{
  "horizontal_flip": true,
  "arch": "transformer_decoder",
  "layers": 7,
  "norm": "layernorm",
  "fused_qkv": true,
  "qk_norm": false,
  "positions": "rope",
  "optimizer": "adamw",
  "beta2": 0.98,
  "max_grad_norm": 5.0,
  "lr_schedule": "cosine",
  "final_lr_fraction": 0.1
}
Rows from block 2, named by matrix and row number. Rows with one number belong to one neuron. Each number is 128 + 32 x the weight over its row's rms, rounded and kept within 0 to 255. All counts start at 0. After the name is the row's rms in percent of the matrix's.
# fc1: MLP up (model.blocks.2.mlp.fc1.weight, 576x192), inputs 64-127
# fc2: MLP down (model.blocks.2.mlp.fc2.weight, 192x576, transposed), outputs 64-127
fc1.454 012 [ 86 132 172 128 131 178 174 172 141 161 161  77 142 156 138 134  52 120 144 108 114 124  76 169 139  81  67 102 114 132 125  84 163 158 134  73 199 113 119 109 153 150 114 186 157  81 135  95  97 126 125 157 151  78 103 129 119 125  85 199 156 107 122 162]
fc1.455 150 [ 94 106 141  77 147 121 149  98 125 115  67 184 158 202 179 137 123 125 151 113 124 146 157 175 112 130 119 109 148 152 133  96 158 230  98 142 107  86 138 120 116  78 130 188 146  57 129 108 140 145 106 145 139 104 128 132 112 147 120 138 146 108 148 106]
fc1.456 010 [135 151 134 157 151 176 166 105 165 134 163 140 130 138  91 165 185 129 165  91  95 160 119 171 148 153 138 155 108 109 122 157 129 138 145  77 127  85 106  82  98  93 117 159  91 162 122 110 102 150 111 125 158  99  85 114 130 121  96 152 141 162  94 129]
fc1.457 010 [152 136 156 177 157 146 113  80 105  84  98 125 119 137  78 101 109 120 151 133 107 111 103 143 167 143 144 172 126 135 141 133 109 152 118 119 129 202 102 126 123 131 101 182  91 158 140 124 109 129  95 188  91 109 143 156 128  80 140 162 117 129 126 145]
fc1.458 010 [109 124 113 117 142  99  85 122 132  81 122 160  98 135 139 130 187 123  84 153 222  76 132  93 153 131 144 147  89 141  94  42  86  92 130 171 106 132 155 105  81  97 154 127 147 155 188 153  87 127  86 112 130 143 162 141 168 136 130  70 104  98 152 112]
fc1.459 179 [104 164 133 119  61 136 152  62 150 146 103 135 116 141 222 137 110  76 158 106 156 106 107  93 151  96 142 116 139 143  99 143 110 155 127 145 145 125 142 115 185 123 138 162  92 153  76 151  62 124 132 156 170 184  87 111 112 134 121  94 112 173 151  82]
fc1.460 011 [108 114 130 108 123 110 106 135 138 204 195 122 131  93 145 180 123 141  83 118 134  88 109 175 138 159 158 129 128 169  80 164 133 136 139 119  84 112 119 137  96 132 134 119 144 159 140 107  91 136  80 153 118 137 137 175 143  95 118 122 147 147 153 112]
fc1.461 010 [148 146 160 132 166 113 111 129 177 143 154 117  69 159 186 169 165 155 140 131 101  89  92 150 170 105 112 137  71 121 113 130 137 123 118 141 142 158 141  99 119 142 132 211 111  89 193 113 146  85 111 179 145  90 109 120 102 136 131 130 118  91 131  88]
fc1.462 009 [143 137 100 124 134 118 165 119 161 151 151 132 141  93 137 122 184  85 151 118  97 208 150 148 148 167  70 127 131  92 203 133  81  80 108  35 127  71 123 151 116 143 143 134 113 110 127 108 117 108 139 104 145 171 133  56  59 131  87 177 145 123 104 147]
fc1.463 011 [ 93 134 116  78 162 106 104 105 113 153 136 195 111 150 164 139  94 154 104 144 196  80  88 137 113 130 106 145 137 148  63 122 110  81  91 132 184  93 130 108 135 113 129 115 103 155 171 167 119 111 148 116 103 114 126 132 123 120 158 101 121  92 139 109]
fc1.464 010 [126 109 136 106 133 160 141 121 145 173 157 169 173  99 165 135 183 102 127 155  88 156  84 159 118 157  99 166 143 122  94 128 148 102 180  76 175  39 122 138 114 142  80 163  69 140 155 114 115 118 157 110 141 147 139  97  96 112 119 124 120 135 164  91]
fc1.465 072 [126 101 140 116  62 137 143 170 103  94 122 125 150 102 112 153 123 138 110  89 135 149 138 142 100 142 135 165 130 146 152 181 147 163  94 127 146 140 125  77 131 119 137 100 142 180 100  73 129 107 173 112  71 127 132 183 140 127 154 127 128 145 141 167]
fc1.466 177 [ 94 126 196 143 172 107 125 144 141 122  62 175 106  92  86 131 105 192  95 179 140 124 157 105 102 141  96 133 159 123 139 141 177 102 153 160 153 143 113 159  98  70 130 143 158 128 128 113 176 130 157 131 140 124 162 148 171 131 121 130 132 109 156  94]
fc1.467 009 [151 142 133  96 118 151 150 124 145 158 139 156 150 197 170 194 108 106 102 154 124 104 124 162 131 109 118  76 125 125 119  90 140 102 184  86 133 153 135 106 220  97 109 164 142 133 123  96 146 121 152 155 156 126  99  93 148 131  96 158 149 144 129 168]
fc1.468 200 [ 75  86 138 172 115  70 136  91 140 123 136 149 108 166 116 161  91 120  98  99 118 108 145 175 122  92 102 111 122 154 162 179 143 115 116 151 137 123 213 116 129 119 117 203 129 114  75 153  92 190 140 155 158 191  74  96 125  98 148 119 132 119 120  65]
fc1.469 010 [165 110  81 103 114  95 149  97 136 128 126  93 109 114 140 128 211 113 130  93 176 150 156 116 118 195 131 132  99 115 155  43  56 121 116  63  87 116 150 152  94 105 125 134 145 123 147 138 108 150 114  48 183 139 132 119 157 116 133 146 136 107 134 115]
fc1.470 007 [108 135 111 139 101 142 120  67 160 137  72 158  71 136  92  82 100 118 168 167 160 134  90 105 207 142  70 142 119 121 120  77 132 128 105 119 167 153 156 123  85 131  72 145 122 133 144 136 135 181 116 101  41 132 115 169 124  96 115 114 134  91  96 133]
fc1.471 204 [ 83 110 150 146 114 104 168 117 108  90  98 156 136 121 187  77 147  93 134 105 147 153 123 163 149 100 154 161 158 111 174 132 167 114 139 113 205  50 110 153 151  87  92 197  89 115 189 130 127 121  94 128 128 121  64 130 165 126 112  93 170 145 138  84]
fc1.472 009 [190 126  96 132 127  71 123  67 151 127  84 101  77 106 171  80 157 179 112  93 159 159 107 132 146 128 135 145  91 113 106  86 116 146 115 120 100 127 174 133 149 163 111 162  90 101 166 154 105 108 123 153  74 150 207 113 154  90 147 100 136 133 101  81]
fc1.473 009 [117  99 122 116  98 123 157 123 152 155 106  94  88 124 152 107 144 115 144 120 179  95 135 162 112 177 140 143 171 111  82  38 103 139 110 143 116 158 112 147 152 165 120 118 128 113 164 128 117 126 168 152 104 108 132 123 171 171 140 119 160  87 165 111]
fc1.474 010 [172 129 159 105 148 146 145 121 148 162 132 154 190 135 129 150 128 113 207 117 108 168 119 142 191  78 112 138  68 101 149 165 131 124 135 106 201 148 169 128 122 121 117 136 114 137 108  93 117 175 107 169 129 129 108  87 101  90  83 155 162  99  82 156]
fc1.475 010 [161 112 137 110  84  86 107 135 156 153 133 113 140  66 207 173 215 147  83 111 153 118 158 137 109 114 158 122 127 135 104 143  92 156 121 151  77 150 150 105 105 116 171 146 178 119 160 137 130 111 138 111 150 177 167 128 119 140 145  93  98  98 110  99]
fc1.476 196 [158 107 182 164 104 143 144 116 157 128 136 128  84 154  83 147  85 112 137 135 120 165  44 122 134 128 147  97 139 163  96 149 195 128  96 166 162  70  71 146 133 117 188 213 125 115 156 151 157 195 106 138 121 155  96  84 144 124 111 137 116  84 154 173]
fc1.477 169 [133 146 145 118  94  78 151 189 152 154  86 133 129 173 163 128 113 106 130 101 120 150 110 135 112 158 134  32 143 101 196 107 110 168 137 122 181 133 123 136 163 120 116 170 112 114 175 125  74 158  96 114  89 102 133  75 170 103 119 134 169 153  72 126]
fc1.478 011 [ 92 128 130  80 164 186 160 137 159 135 148 173 234 129 141 110  91 179 153 142  88 154 117 159 119 120 131 133 100 162 106 157 157 118 146  96 231 102 107 164 132 101  99 125 109 134 100 146  92 151 163 154  80 137 115 123 141 106 101 123 156 111 158 116]
fc1.479 211 [ 59 126 158 112 122 151 191 159 170 162 141 155  90 110 182 137 120 141 180 182 118 150 147 128 147 148  85 159 196 119 123 126 188 163 174 196 135 128  56 167 163  92 131 154 114 131 134 108 150 157 162 118  72 115 143  51 102 180 137  97  94 118 151 144]
fc1.480 013 [114 147 107 172 109  43  69  91 165 102 113 123  68 130 120 116 163 156 128 139 135  87  99 155 123 136 132 138 159 141  41 139 170 174  87 183  76 143 140 173 105 175 136 127 106 142 168 156 151  96 138 116  98  69 155 138 150 145 165  93 116 116 136  76]
fc1.481 012 [126 131 155  89 192 181 150 174 136 150 207 142 182 146 153 147  96 112 172 100 126 154 151 122 110 113 132 105 111 141 128  99 152 137  97  64 220  89 115 146 101 113 155 135 177 136  98 141  43 150 121 129 118 159 131 101 132 106  74 182 146 114 180 166]
fc1.482 205 [165 161 124 162  89 111 129 137 171  89 136 125 119 165  84 174 148 132 115 129 123 127  80 122 129 125 140 100 133 120 170 182 192 112 141  93 126 136 193  44 131  96 131 177 120 106 148 159 111 153  94 149 168 179  80 122 132  62 154 121 146  77  95  71]
fc1.483 012 [ 74 145 111 151 144 159 115 117 175  70 116 148 128 171 117 133  45 136  98 127 120 139  94 134 108 121 143 121 119 169  48  96 177 174 165 125 123 143 150 116 162 128 140 162 184 157 154 175 153  71 148 110 145 104 121 128 168 128 172  87 101 107 143 144]
fc1.484 095 [ 94 171 127 129 139  91 146 180 110 138 107 110 143 158 152 114 141 115 159 113  66 126 131 134 113 130 134  70 197  73 167  61  82 144 143 125 110 182 113 187 164 151  75 131 122 120 168 140  88 129 101 112  95 207 117  63 165 145 107 146 171 113  94 125]
fc1.485 121 [ 82 185 137 139 148  97 151 188 112 125 107 118 156 149 159 136 112 121 157 101  54 100 137 155 102 144 130  77 203 102 150  88 137 151 147 104 136 177  54 151 151 144  70 160 130 139 177 141  96 131  92 106  93 201 145 104 174 149 127 148 185  90  69  89]
fc1.486 009 [105 123 125 135  78 155 147 123 106 163 146  85 102 135 111 167 173  79 108 131 107 159 125 170 146 168 111 126 151 111 117 169 112 114 135  91 141 156 139  84 148 108 139 145 169 104 152  70 148 121 119 172 186 143 137  98  98 132  89 185 151 143  91 175]
fc1.487 012 [ 61 148 156  94 171 174 141 134  93 120 145 174 167 195 150 146  50 131 107 171 102  78  94 143 115 100 143 126 163 168  93 111 142 107 157 107 193 150 137 121 167 101 101 138 146 135 140 136 135  75 154 183 137 133 121 128 181 111 116 122 131 113 121 172]
fc1.488 183 [114 106 166 176 187  70 132  72 138 155 121 146 153  81 201 107 136 137 105 127 135  40 186 145 184 118 110 173 105  86 164 104 182 159 166  87 123 125 116 102 115 130  77 135 147 156  78 106 144 156 129 167 105 103 210 113 119 187 156 136  77 162  79 143]
fc1.489 011 [ 90 168 172 119 167 153 146 152 121  90 145 122 189 153 110 101  94 122 145 146  94 133  80 116 128  90 105 134 112 110  96 121 182 130 140  71 226 114  95 109 193 153 114 143 119  65 125 108  99  72 185 189 102 108  95 115 120 133  65 161 119 110 142 163]
fc1.490 197 [ 72 174 145  90 156 111 156 143 153 142 140 135 152 148  43 140 160 110 136 167 184 179 168  98  97  83 125 138 122 141 127 209  70 125 158 134 131 187 170 144 169 106 112 129  94 113 138 133 135 186 152 143  98 111 186 130  83 107 103 148 168  80  87 126]
fc1.491 013 [100 144 122 106 157 202 191 142 178 144 158 125 179 137 135 121 117 148 146  96 111 176 148 178 114 110 128 105 125 150 138 147 150 144 174  51 171  78 116 166 138 100 114 105 117 102  87 124  75 143 185 109 101 128 101 120 167  93  96 154 172 142 152 168]
fc1.492 009 [101 132 151 110 159 206 199 151 143 149 151 113 135 145 179 117  91 112 143 163  94 153 106 147  72 144 130 141 129 188 187 113 109  48 153  72 149 123 143 128 116 113 109 124 140 150 133  98 111 113 192 213 111 170 118 127 142  96 107 142 138 101 121 139]
fc1.493 194 [151 126 184 145 197  77 166 160 100 135 114 145 110 179 115 138 160 151 163  96 113 143 176 108 203 122 120  93 164 133  89 110  84 167 175 172 158 179  67 159 137 105 136 153 121 118  95 138 141 119 168 107 134 154 122 124 117 103 155  89 181 184  73 103]
fc1.494 090 [ 82 160 132 122 138  94 148 189 118 151 122 110 142 161 160 114 143 112 160 115  76 114 127 126 113 134 139  59 192  67 168  61  68 137 142 133 114 172 121 188 160 142  84 122 125 118 159 139  94 136 106 115  96 205 100  54 172 147 101 145 171 120  92 144]
fc1.495 012 [ 75 124 113 100 109 149 130 127 153 147 156 149 208 113 125 151  90 116 109 155 143 126 156 158  93 144 105  89 126 142  80 148 146 105 139 117 151 113 115 168 110 108 121 108 159 212 106 150 131 160 131 154 105 136 133 125 138  89  86 141 154 143 135 149]
fc1.496 013 [207 105 163 146 106 161 107 128 120 122 112 122 118  69 137 150 153 109 168 129 129 163 166  91 124 126 163 137 153 114 214 171  91 148 131 191  79 105 152 110  81 158 130 127 126 114 138  87 113 147 104 129 120 154 125 107 115 151  97 136 104 128 110 134]
fc1.497 012 [140 119 172 117 136 232 172 128 115 128 138 160 217 142  97 106 140 115 180 154 106 147 141 133 115 123 133 127 103 125 165 132 128 145 126  90 204  81  97 139 143 104  81 117 118 116  67 110  94 159 145 134 125 151  87 113 122 130 116 196 157 118 131 165]
fc1.498 010 [116  97 129  51 144 122 161 191 188 224 164 125 158 122 192 170 101 159 145 135 109 178 138 166  87 116 137  84 106 138 164 104 123  88 160  64 103 113 105 110 107 120 141 132 167 123 109  98 131 171 197 148 135 165 114  93 133  95  81 169 161 140 131 147]
fc1.499 011 [ 76 129 170 112 121 164 177 187 131 183 178 105 217 131 134 153 103 131 144 125  77 185 145 148 115 102 112 104 126 152 111 168 160 100 153  81 158  33 105 109 170 109 123 128 108 117 130  99 109 142 140 166 131 138  88 104 111 105  76 134 150 139 132 166]
fc1.500 010 [112  57 147  94 175 160 118 161 114 110 124 145 125  97 131 130 106 121 144 136 113 104 144  75 124 120 126 118 111 128 186  63 126  65 126 129 101 124 148 115 100  89 129 141 158 172  98 152 119 177 167 108 106 161 143 114 154  71 113 159 140 166 186 142]
fc1.501 011 [ 70 135 125 123 158 141 125 106 130 137 136 142 128 176 170 161  73 116 116 178 165  74  90 170 131 180 158 162 112 138  77 108 132  99 154 130 123 117 164 130 127 126 124 182 161 178 191 171 160  96 114 216 103 115 156 125 179  90 162  85 107 103 149 144]
fc1.502 197 [149 110 223 167 127  99 158 161 122  76  64 185 134 112 189 118 126 128 179 124 107 150 116 150 171 135 118 142 168 118 123 104 149 139 149 154 167  94  54 109 128  87 120 138 116 127 157 146 116 106 144 134 133  88  59 146 128 155 143  47 147 151 190  97]
fc1.503 182 [101 155 168  75 106  76 178 135 100 152  77 158 122 153 136 102  99 133 138 166 172 133 165 143 193  89 171 132 177 172 104 110 130 177 156 122 166  58  94 120 214 117 144 156  90 129  93 142 106 124 155 154 121 139  73 156 124 192  79  69 170 157 190 121]
fc1.504 012 [ 94 139 153 114 132 108 107 104 124 129 156 137  96 151 120 126 120 155 146 141 166  48  75 174 142 153 121 146 140 155  67 143 122 160  90 176 146  98  97 144  79 136 109 140 101 199 179 140 110 108  78 147 130 110 131 131 139 123 163  95 111  84 163 115]
fc1.505 012 [118 119 133 101 147 209 162 128 140 162 215 131 167 141 129 144 124 106 105 107 134 170 118 171  99 150 157 122  99 131 115 117 141 149 135  49 170  89  99 141  76 101 129 106 142 174 115 135  93 147 105 114 149 144 106 107 137  81 119 159 147 155 121 131]
fc2.454 007 [121  88  90 102 110 103 158 144 109 171 142 139 167 195 175  92 255 127 127 110 146 143 131 153  96 103  89 127  95 161 154 101 132  92  95 177 134  73 131 136 175 177  79 107 121 130 109 178  47 122  86 159 132 112  64 144 106 138 138 132 173 140 140  78]
fc2.455 207 [161 126 120 161 121 136  74 145 129 181 193  91  94  98  99 118 144 163 120 145 111  84 132 115 129 119  99 160 107 106 121 143 114  82 186  75 132 193 125 145 135 194 129  48  87 197  95 150 157 112 149 134  86 147 158  81 137 148 133  95 142 122 100 135]
fc2.456 007 [119  67 138 148 107 153 176 127 150 109 115 158 174 101 183  93 194 140 121  94  93 137 116 147 128 126 133 149 131 128 112  73  97 143 124 165 160 124 126 201 146 107 106 171  87 137  95 154  75 161 113  75  90 129  58 113 110 146 122 156 122 150 146  84]
fc2.457 007 [171  80 214 166 101 168 131 130 149 179 146 148 135 122 186 142 154 150 139 132 113 134 147 148 127 126 162 125 114 166 136  97 144 110 192 211 148  97 138 204 171 154 172 202 113 112 118 146  96 110 108 146 134 119 118 149 140 160 144 163 131 108 107 124]
fc2.458 007 [142 135 129 113 148 163 129 109 166  88 228 121 119 109  92 134 105 124 135 143 114 136 115 124 121 115 166 148  95 159 113 133 134 202  76 155 142 193 127 146 158 139 126  90 118 167 134 178 189 167 120 116 164 139  93  73 139 145 109 155 139 171 146  86]
fc2.459 200 [136  98 157 127 177 126 114 141 116  91 104 173 116 135  92 110 153 158 117 136  88 150 123 146 116 203  86 116 104  88 165  59 142 101 154 120  96  87 107 139  60  74  70 147 160  74 148 106 198 122 146 121 133 107 154 100 161 161 153 132 154 134  83 168]
fc2.460 006 [160 111  93 121 143 145  92 139 108  77 189 132 186 140  89 125 175 137 133  99 175 124 142 148  45 138 147  60 117 129 108  47 141 152 118 168 169 143 158 171 177 148  83  85 132 132  95 152  78 114 138 135 102 136 116 118 109 101 140 165 116 141  98 177]
fc2.461 008 [ 98 123 110  88 129  80 149 133 123 164 107 120 124 106 130  71 190 105  85 138 140 134 132 138 143 114 125 179 152 137 142 149  89 147 155 126 155 101 124 101 123 118 129 131 104 148 181 182 151 149 101  94 117  94  55 131 162 192 134 106 150 151 115  96]
fc2.462 007 [173 113  97 128 127  67 144 150 153 126  94 156 131 160 152  97 206 138 114 131 139 121 114 130 124 123 102  98 120 108 162 115 173 107  31 103  83 124 166  75  97 123 150 137 149 119  86 120 165 169 123 176 122 119 190 116  47  78 129 119 141 122 187 127]
fc2.463 006 [139 167  96  65 175 102 148 104 128 110 157 134 120 169  90 130  85 109 131 148 118 149 106 102 133 183 135 154 146  99 175 154 145 131  92 105 145 153 129  55 113 124 119  84 148 138 175 150 152 139 133  95 172 109 128  88 130 150 108  72 144 151 142  80]
fc2.464 007 [147 108 129 132 110 144 174 138 129 110  73 178 144 182 154  84 197 147 155 109 150 148 106 137 115 125 103 116 166  92 142  92  85  86  72  48 145  92 144  99 132 129  94 174 140 156 145 127 106 146 165 158  94 113 150 144  85  78 117 151 107 126 124 219]
fc2.465 030 [120 168 143 172 152  78 151 111 135 147  91 149 106 117 182 137  99 109 115 108 123 130 132 135 147 102 149 126 147 143 105  69 126  77 155 142  58 127 106 225 173 108 125 107 114 184 113 180 126 117 120 146 151 110 133  94 132 175 109  96 136 157  92  32]
fc2.466 163 [141  89 137 139 112 148 126 101 138  70 103 148  89 111 124 144 131 133 145 142 131 197  75 126 142 165 119 142 122 152  99 105  89  78 133  90  95  80 129  91  60 107 125 105 159 155 106  96 187 117  80 100 146 120 139 108 135 133 146 129 154 160 117 156]
fc2.467 008 [101 108  95 107 155 159 195 159 134 131  80 143 134  69 120 112 138 123 114 133 106 110  90 137 164 121 157 186 134 116 113  94  95 131  76  73 139 125 130 131 106  83 117 119 129 156 149 166 157 131 123 125 129 152  87 121 157 155 126 119 117 173 143 134]
fc2.468 208 [141 139  87 124  96 122  93 158 110 148 162 171  99 170 138 154 119 139 107 127 135 143 143  70 169 150  82 139 155 199 154 118 175 108 148 162 116 146 120 127 141 128 182 104  98 125 120 117 150  99 116 131  86 135 115 209 110 135 114  81 115 116 157 183]
fc2.469 006 [163  94 157 124 133 125 152 158 133  74 174 118 115 118 179 126  81 128 128 131 126 166 112 105  66  92 141 105 139 118  77 100  72 168 103  89 162 137 179 152 155 151 174 121 162 152 113 121 180 104 114 167 168  91  90 109 153  70 138 125 166 166 136 168]
fc2.470 006 [198  98  92  90 145 127 103 116 162 104 220 127 156 106  51  91 137 133 161 165 111 156 161  99 126 156 148  95 104 137 112 108 162 134 124 203  92 164  89 157 147  83 106 103 124 133  92 172 128 173  81 159 112 160 130  80  96 179 102 145 155 149  99  76]
fc2.471 232 [ 88 144 172 108 107 148 149 131 172 119 118 129 133 134 149 125 112  91 153 201 132 127 127 110  88 136 146 132 149 176 164 155 185 106 126 150 100 132 179  58 118 123 105  59 111 123 185 147  99 181 138  67 118 136 120 124  88 131 110 148 144  59 178 107]
fc2.472 008 [111 136  74  84 130  71  71 119  98  87 137 127 171 117  93 105 140 105 130 164 134 113 177 105  89 126 125 132 177 148 130 166 133 153 106 159 105 128 121 132 109 115 141 108 114 117  85 147 191 172  80 155 162  87 117 147 131 127 132 118 180 137 107 141]
fc2.473 007 [116 103 109 127 163 168 103 133 126 139 137  84 102 146 190 174 103 111  82 108 139 112 107 134 136 110  85 110 100 169 136 127 103 156  71 112 168 155 168  39 123 149 101 100 129 137 118 212 131 172 123 136 150 103  98  95 139  84 160 137 150 163 130 126]
fc2.474 007 [109 150 104  95 148 109  65  79 104 111 142 122 206  87 135 108 148 136 134 138 115 166 137 124 115 188 130 135 162  99 154 139 172 153  59 183 124  86  98 156 132 106 139 152 107 115 105 159 166 146  96 138 155 102 124 166  94 127 121 128 189 160 174 105]
fc2.475 008 [ 52 167  81  91 165  95  63 135  76 104 139 101 151 110  44  84 109  89  91 151 147 109 139 116 134 120 107 165 131 127 103 177 104 152 148 110 138 129 128 121 130 142  92 101 122 135 128 154 143 140 107 139 106  73 108 156 177 119 105 111 138 159 111 156]
fc2.476 210 [156 129  97 100  74 187 171 133 103 109 109 149  96 101 119 131 117 132 153 148 128 114  83 122 126  75 195  76 100 164 182 109 128 133  91 133 103  78 140 154 103  74 142 118 223  85 153 115 142 137 111 130 131 126  69 111 116  98  95 139  99 135 139  99]
fc2.477 171 [129  83  97 115 100 150  71 117 160 134 112 134 119  89 104 102  85 144 152 131 210 109  61  62 124 104 172 139 102 162 108 155 113 150 128 188  97 124 171 113 127 166 140 128 102 108  76 114 174 133 157 188 123 152 134 199  87 101 127 134 145  70 152 148]
fc2.478 007 [160 143 132 101 137 171 111 120 106 141 114 135 113 162 165 159  83 141 158 128  92 152 122 121 117 215 129  68 153 119 190 141 134 100 105  90 109 131 114  93 117 132 130 114 163 131 132 138 145 136 151 158 183 153 171  95 105 129 102 103 160 125 141 158]
fc2.479 196 [162 134 123 102 103  87 119 148 114  98 136 136 136 121 136 121 187 130 126 174 145 106 181  75 104 101 102 150 199 118  82 162 129 121 113 136 110 147 197 167 116 122 190 118 141 135 168 134 150 110 127 108  76 115  80 133 129 131 134 126 174 147 107 116]
fc2.480 007 [111  81 131 138 107 135 122 106 159  99 175 112 141 142 129 132 153 129 157 125 173  98 178 149  85  78  94  93 120 165 110  76 113 165 126 165 153 159 114 124 179 200  94  88 119 127  85 176  65 128  99  98  94 165  96 126 132  78 140 179  99 109  97 131]
fc2.481 007 [115 176  91  89 128 120 114 130  97 144 129 142 157 185 104  89 183 138 161 111 146 193 109 138  93 166  98 122 107  88 172 121 108  70 173  89 120 111  79  84 166 146  71 108 159 143 153  93  98 110 124 147 137 155 139 149  82 119 115  99 159 126 159 145]
fc2.482 177 [153 105 142 117  77 127 169  69 112 127 134 147 162  97 141 143  94 142 177 171 136 145 188  67 133 152  88 128 185 143 169 112 135 116 129 148 128 119 142 209 150 122 133  61 160 100 130  90 193 138 106 153  74 115 110 110 123 192 102 105 108 127 189 121]
fc2.483 007 [ 79  98 141  75  81 157 190  99 116 159 125 128 142 108 134 125 171 118 153 107  47 110 126 108 138 110 163 176 119 181 140 162 141  73 146 163 115 114  87 179 128 146 121 173  95 108 134 145  84 135 106 115 109 110  72 133 178 215  82 141 108 130 119  48]
fc2.484 050 [187 149 148 120 121 143 131 117 168  84 146 103 122 160 117 111 106 150 129 160  90 107 128 171 133 151 104 153  47 140 122 150 152 133  89 112 134 115 147 102  78 117 153 177 126  96 147 128 130 114  90 127 169  76 168 146 123  84 143 137 124 153 141 182]
fc2.485 083 [181  96 114 118 101 160  97 113 164 107 138 122 126 130 101  97 132 142 113 170 153 111 105 113 169 147 105 152  36 147 112 104 133 112 115 120 160  78 198 123  74 117 135 116 133 115 109 121 151 119 127 116 172  17 124 134 100 128 141 129  65 159 150 161]
fc2.486 007 [ 87  89 122 128 165 123 187  80 122  80 134 108 179  84 140 122 153 129  98 101  92 117 124 163 113  92 158 158 157 125 116 105 143 174 102 180 132 128 108 170 157 108 140 127  94 125 109 150 120 145 102  90  93 117  63 168 134 126 107 133 118 183 159 119]
fc2.487 007 [126 167 149  85 135 134 174 115  94 129 158 120 111 134 139 134 125 144  92  96  69 148  99 135 177 198 169 147  81 109 169 127 128 145 140 130 123  84  84 133 105 126 149 142 117 113 169 132 138 108 102 115 165 121  74  94 138 182 112 112 146 137 153 123]
fc2.488 193 [149 169  65  85  76 171 117 162 124  92 120 175 129 163  73 182 178 119 133 118 100 201  70 128  91  81 150 117 139 188  95 148  91  98  76 183  94 125 156 144  80  73 174 158 159  93 142 129  80 154  84 122 161 115  59 138 124 101 106 142 110 120 166 137]
fc2.489 007 [133 128 148 136 111 142 111  96 152 144  92 156 107 152 143 147 156 128 125 136 109 120  89 136 197 165 132 145  81 132 164 137 170 103 187 176  47  90  70 120 118 108  91 171 125 131 135 112  32 120 103 100 113 153  98 150 102 193 113 131 120 104 142 129]
fc2.490 193 [183 168 107 116 125 151 113 125 131 121 113  93 172  97 163  88  73 127 156 126 128  47 155 143  81 114 111 134 184 165  99 116 151 103 118  74 117 137  84 194 122 154 199 106 105 117 151  92 102 136  75 163 108 144  82 171 115 104 113 148 119 136  98  48]
fc2.491 007 [170 153 148 141 111 145 113 111 122 138 119 123 144 146 207 144 125 154 151 121  86 168 121 144  92 194  96  67 125 114 152 149 112  81  65 105 112 132 142 112 124 118 156 123 150 148 132 149 133 145 134 137 182 154 140  73  94 106 125 119 180 128 147 137]
fc2.492 007 [143 178 181 128 153  63 155 156 102 133 118 132  88 154 128 100 124 133  95 109 119 172 120 146 137 171 148 134 134  80 155 172  83 150 134  95 137 112  97  90  75 133 169 124 135 120 197  72 195  90 153 133 170  87 139  87 123 107 119 100 133 127 166 136]
fc2.493 194 [138 199 124 133 153 171 154 132 155 165 130 151 121 171  75 158 145 133  87 176 117 144 132 150 103  88  90 165  93 195 123 125 113 121 123 156 165 118 163 128 117  94 130  60 117 127 106 110  94 190 134 116 105 125 172 136 144 173  97 123 106 218  94 118]
fc2.494 044 [187 159 150 121 128 143 132 114 161  80 149 101 120 158 113 118  98 150 135 147  76 108 130 179 128 147 102 151  57 134 125 154 158 142  77 109 117 124 131  97  93 123 155 190 126  92 153 132 125 115  85 125 161  93 169 151 136  80 140 137 145 154 146 182]
fc2.495 007 [178  84 133 157 134 163 112 141 114 108 142 131 135 159 136 187  82 147 167 116 153 153 133 154 101 135 125  61 145 108 151  87 140 122  77 110 143 162 153  96 133 134 139  88 148 112 110 115 128 122 161 179 169 169 189 111  99  67 150 134 135 136 125 162]
fc2.496 006 [ 98 136 137 125  93  91  53 104  99 119 153 111 141 173 129  74 180 110 124 124 153 154 137 152 154  90  94 184 105 122 103 153 109 121 134 110 176 122  88 112 162 174  65 112 116 119 119 109 103 133  90 129  92 109 139 182 156 144 117 148 166 141 173 115]
fc2.497 008 [175  91 185 166 112 178 162 134 148 148  97 164  96 143 207 148 110 164 156 107  70 149  99 132 160 152 122 129 135 103 129  67 116  80 107  98 141 103 133 131 136 114 133 179 145 127 142 112  97 113 155 166 133 144 164 123  80 117 132 135 111 141 155 135]
fc2.498 007 [130 132 107 127 148  63 131 129 107 141 126 135 165 158 124  81 185 129  59 133  72 140 119 120 113 126 120 120 163  98 127 161 127 168  56 104  93 108 153  83 116 113 148 121 124  92 130 136 171 106 148 178 146 102  96 100 100 133 112  91 155 153 159  98]
fc2.499 007 [134 151  98 113  97 109 141 140 132 128 142 131 156 180 161 101 195 121 184 104 117 166 105 144 118 173 109 138 102 116 180 134 126  99 101  82 143 108 113 103  93 154  71  82 146  91 144 101  66 119 131 165 154 150 139 118  97 114 137 139 169 108 176 147]
fc2.500 007 [179 135 133 110 154  88 139 102  82 108 206 100  99 183 140 169 107 121 124  91  79 205 124 120  91 123 156  97 130 116 188 169 151 137  96 112 119  93 133 109 144 153 161  88 147 137 161  96 167 112 129 148 195 111 133  80  81 105 121 113 197 159 144 103]
fc2.501 007 [114 184 146 124 143  64 135 148 100 171 155 128 112 141 142  81 129 110  97 116 153 163  98 116 150 134 136 157 139 126 150 188  92 151 132 135 161  86 127 105  73 164 127 157 110 126 184  93 166 118 118 120 166  64 100 126 168 122 146 114 159 119 157 130]
fc2.502 192 [ 79 112  88 114 114 169 168  77 172 141 169  95 114 115 170 102  96 129 120 172 106 150 120 139  84 131 137  96 160 109 207 117 202 110 121 132 116 104 160 144 116 118  92 127  95  93 212 113 134 199 111 121 107 149 141 132 149 102  91 168 154  57 129  85]
fc2.503 210 [141  86 110 160 173 171  81 108 172  74 141 128 129  98 157 146 121 115 211  76 111 111  95 138 123 157 114 122  41  70 121 112  98 103  95 131 112 166 138 113  89 147  63  67 157 134 114 113 133 154 116 121 187  94 159  80 134 119 159 141 163  98  90 114]
fc2.504 006 [130  87 151 161  84 151 101 118 118 156 127 162 158 182 186 127 187 126 143  74 158 139 132 154 144  93  99 130 105 134 150  71 147  95 185 144 160 132 130 108 159 164  83 140 125 102 107 127  24 115 115  78 109 113 131 173 137 139 139 138 117 102 156 116]
fc2.505 007 [121  97 127 144 111 146 134 142 129 164  84 169 168 124 139  88 212 144 131 108 129 142 116 132 121 163 121 135 153  72 149  82 138  63 142 122 126  92 133 138 146  97 115 169 144 124  90 130  66 124 150 152 120 118 139 150 105 124 115 107  87 163 134 147]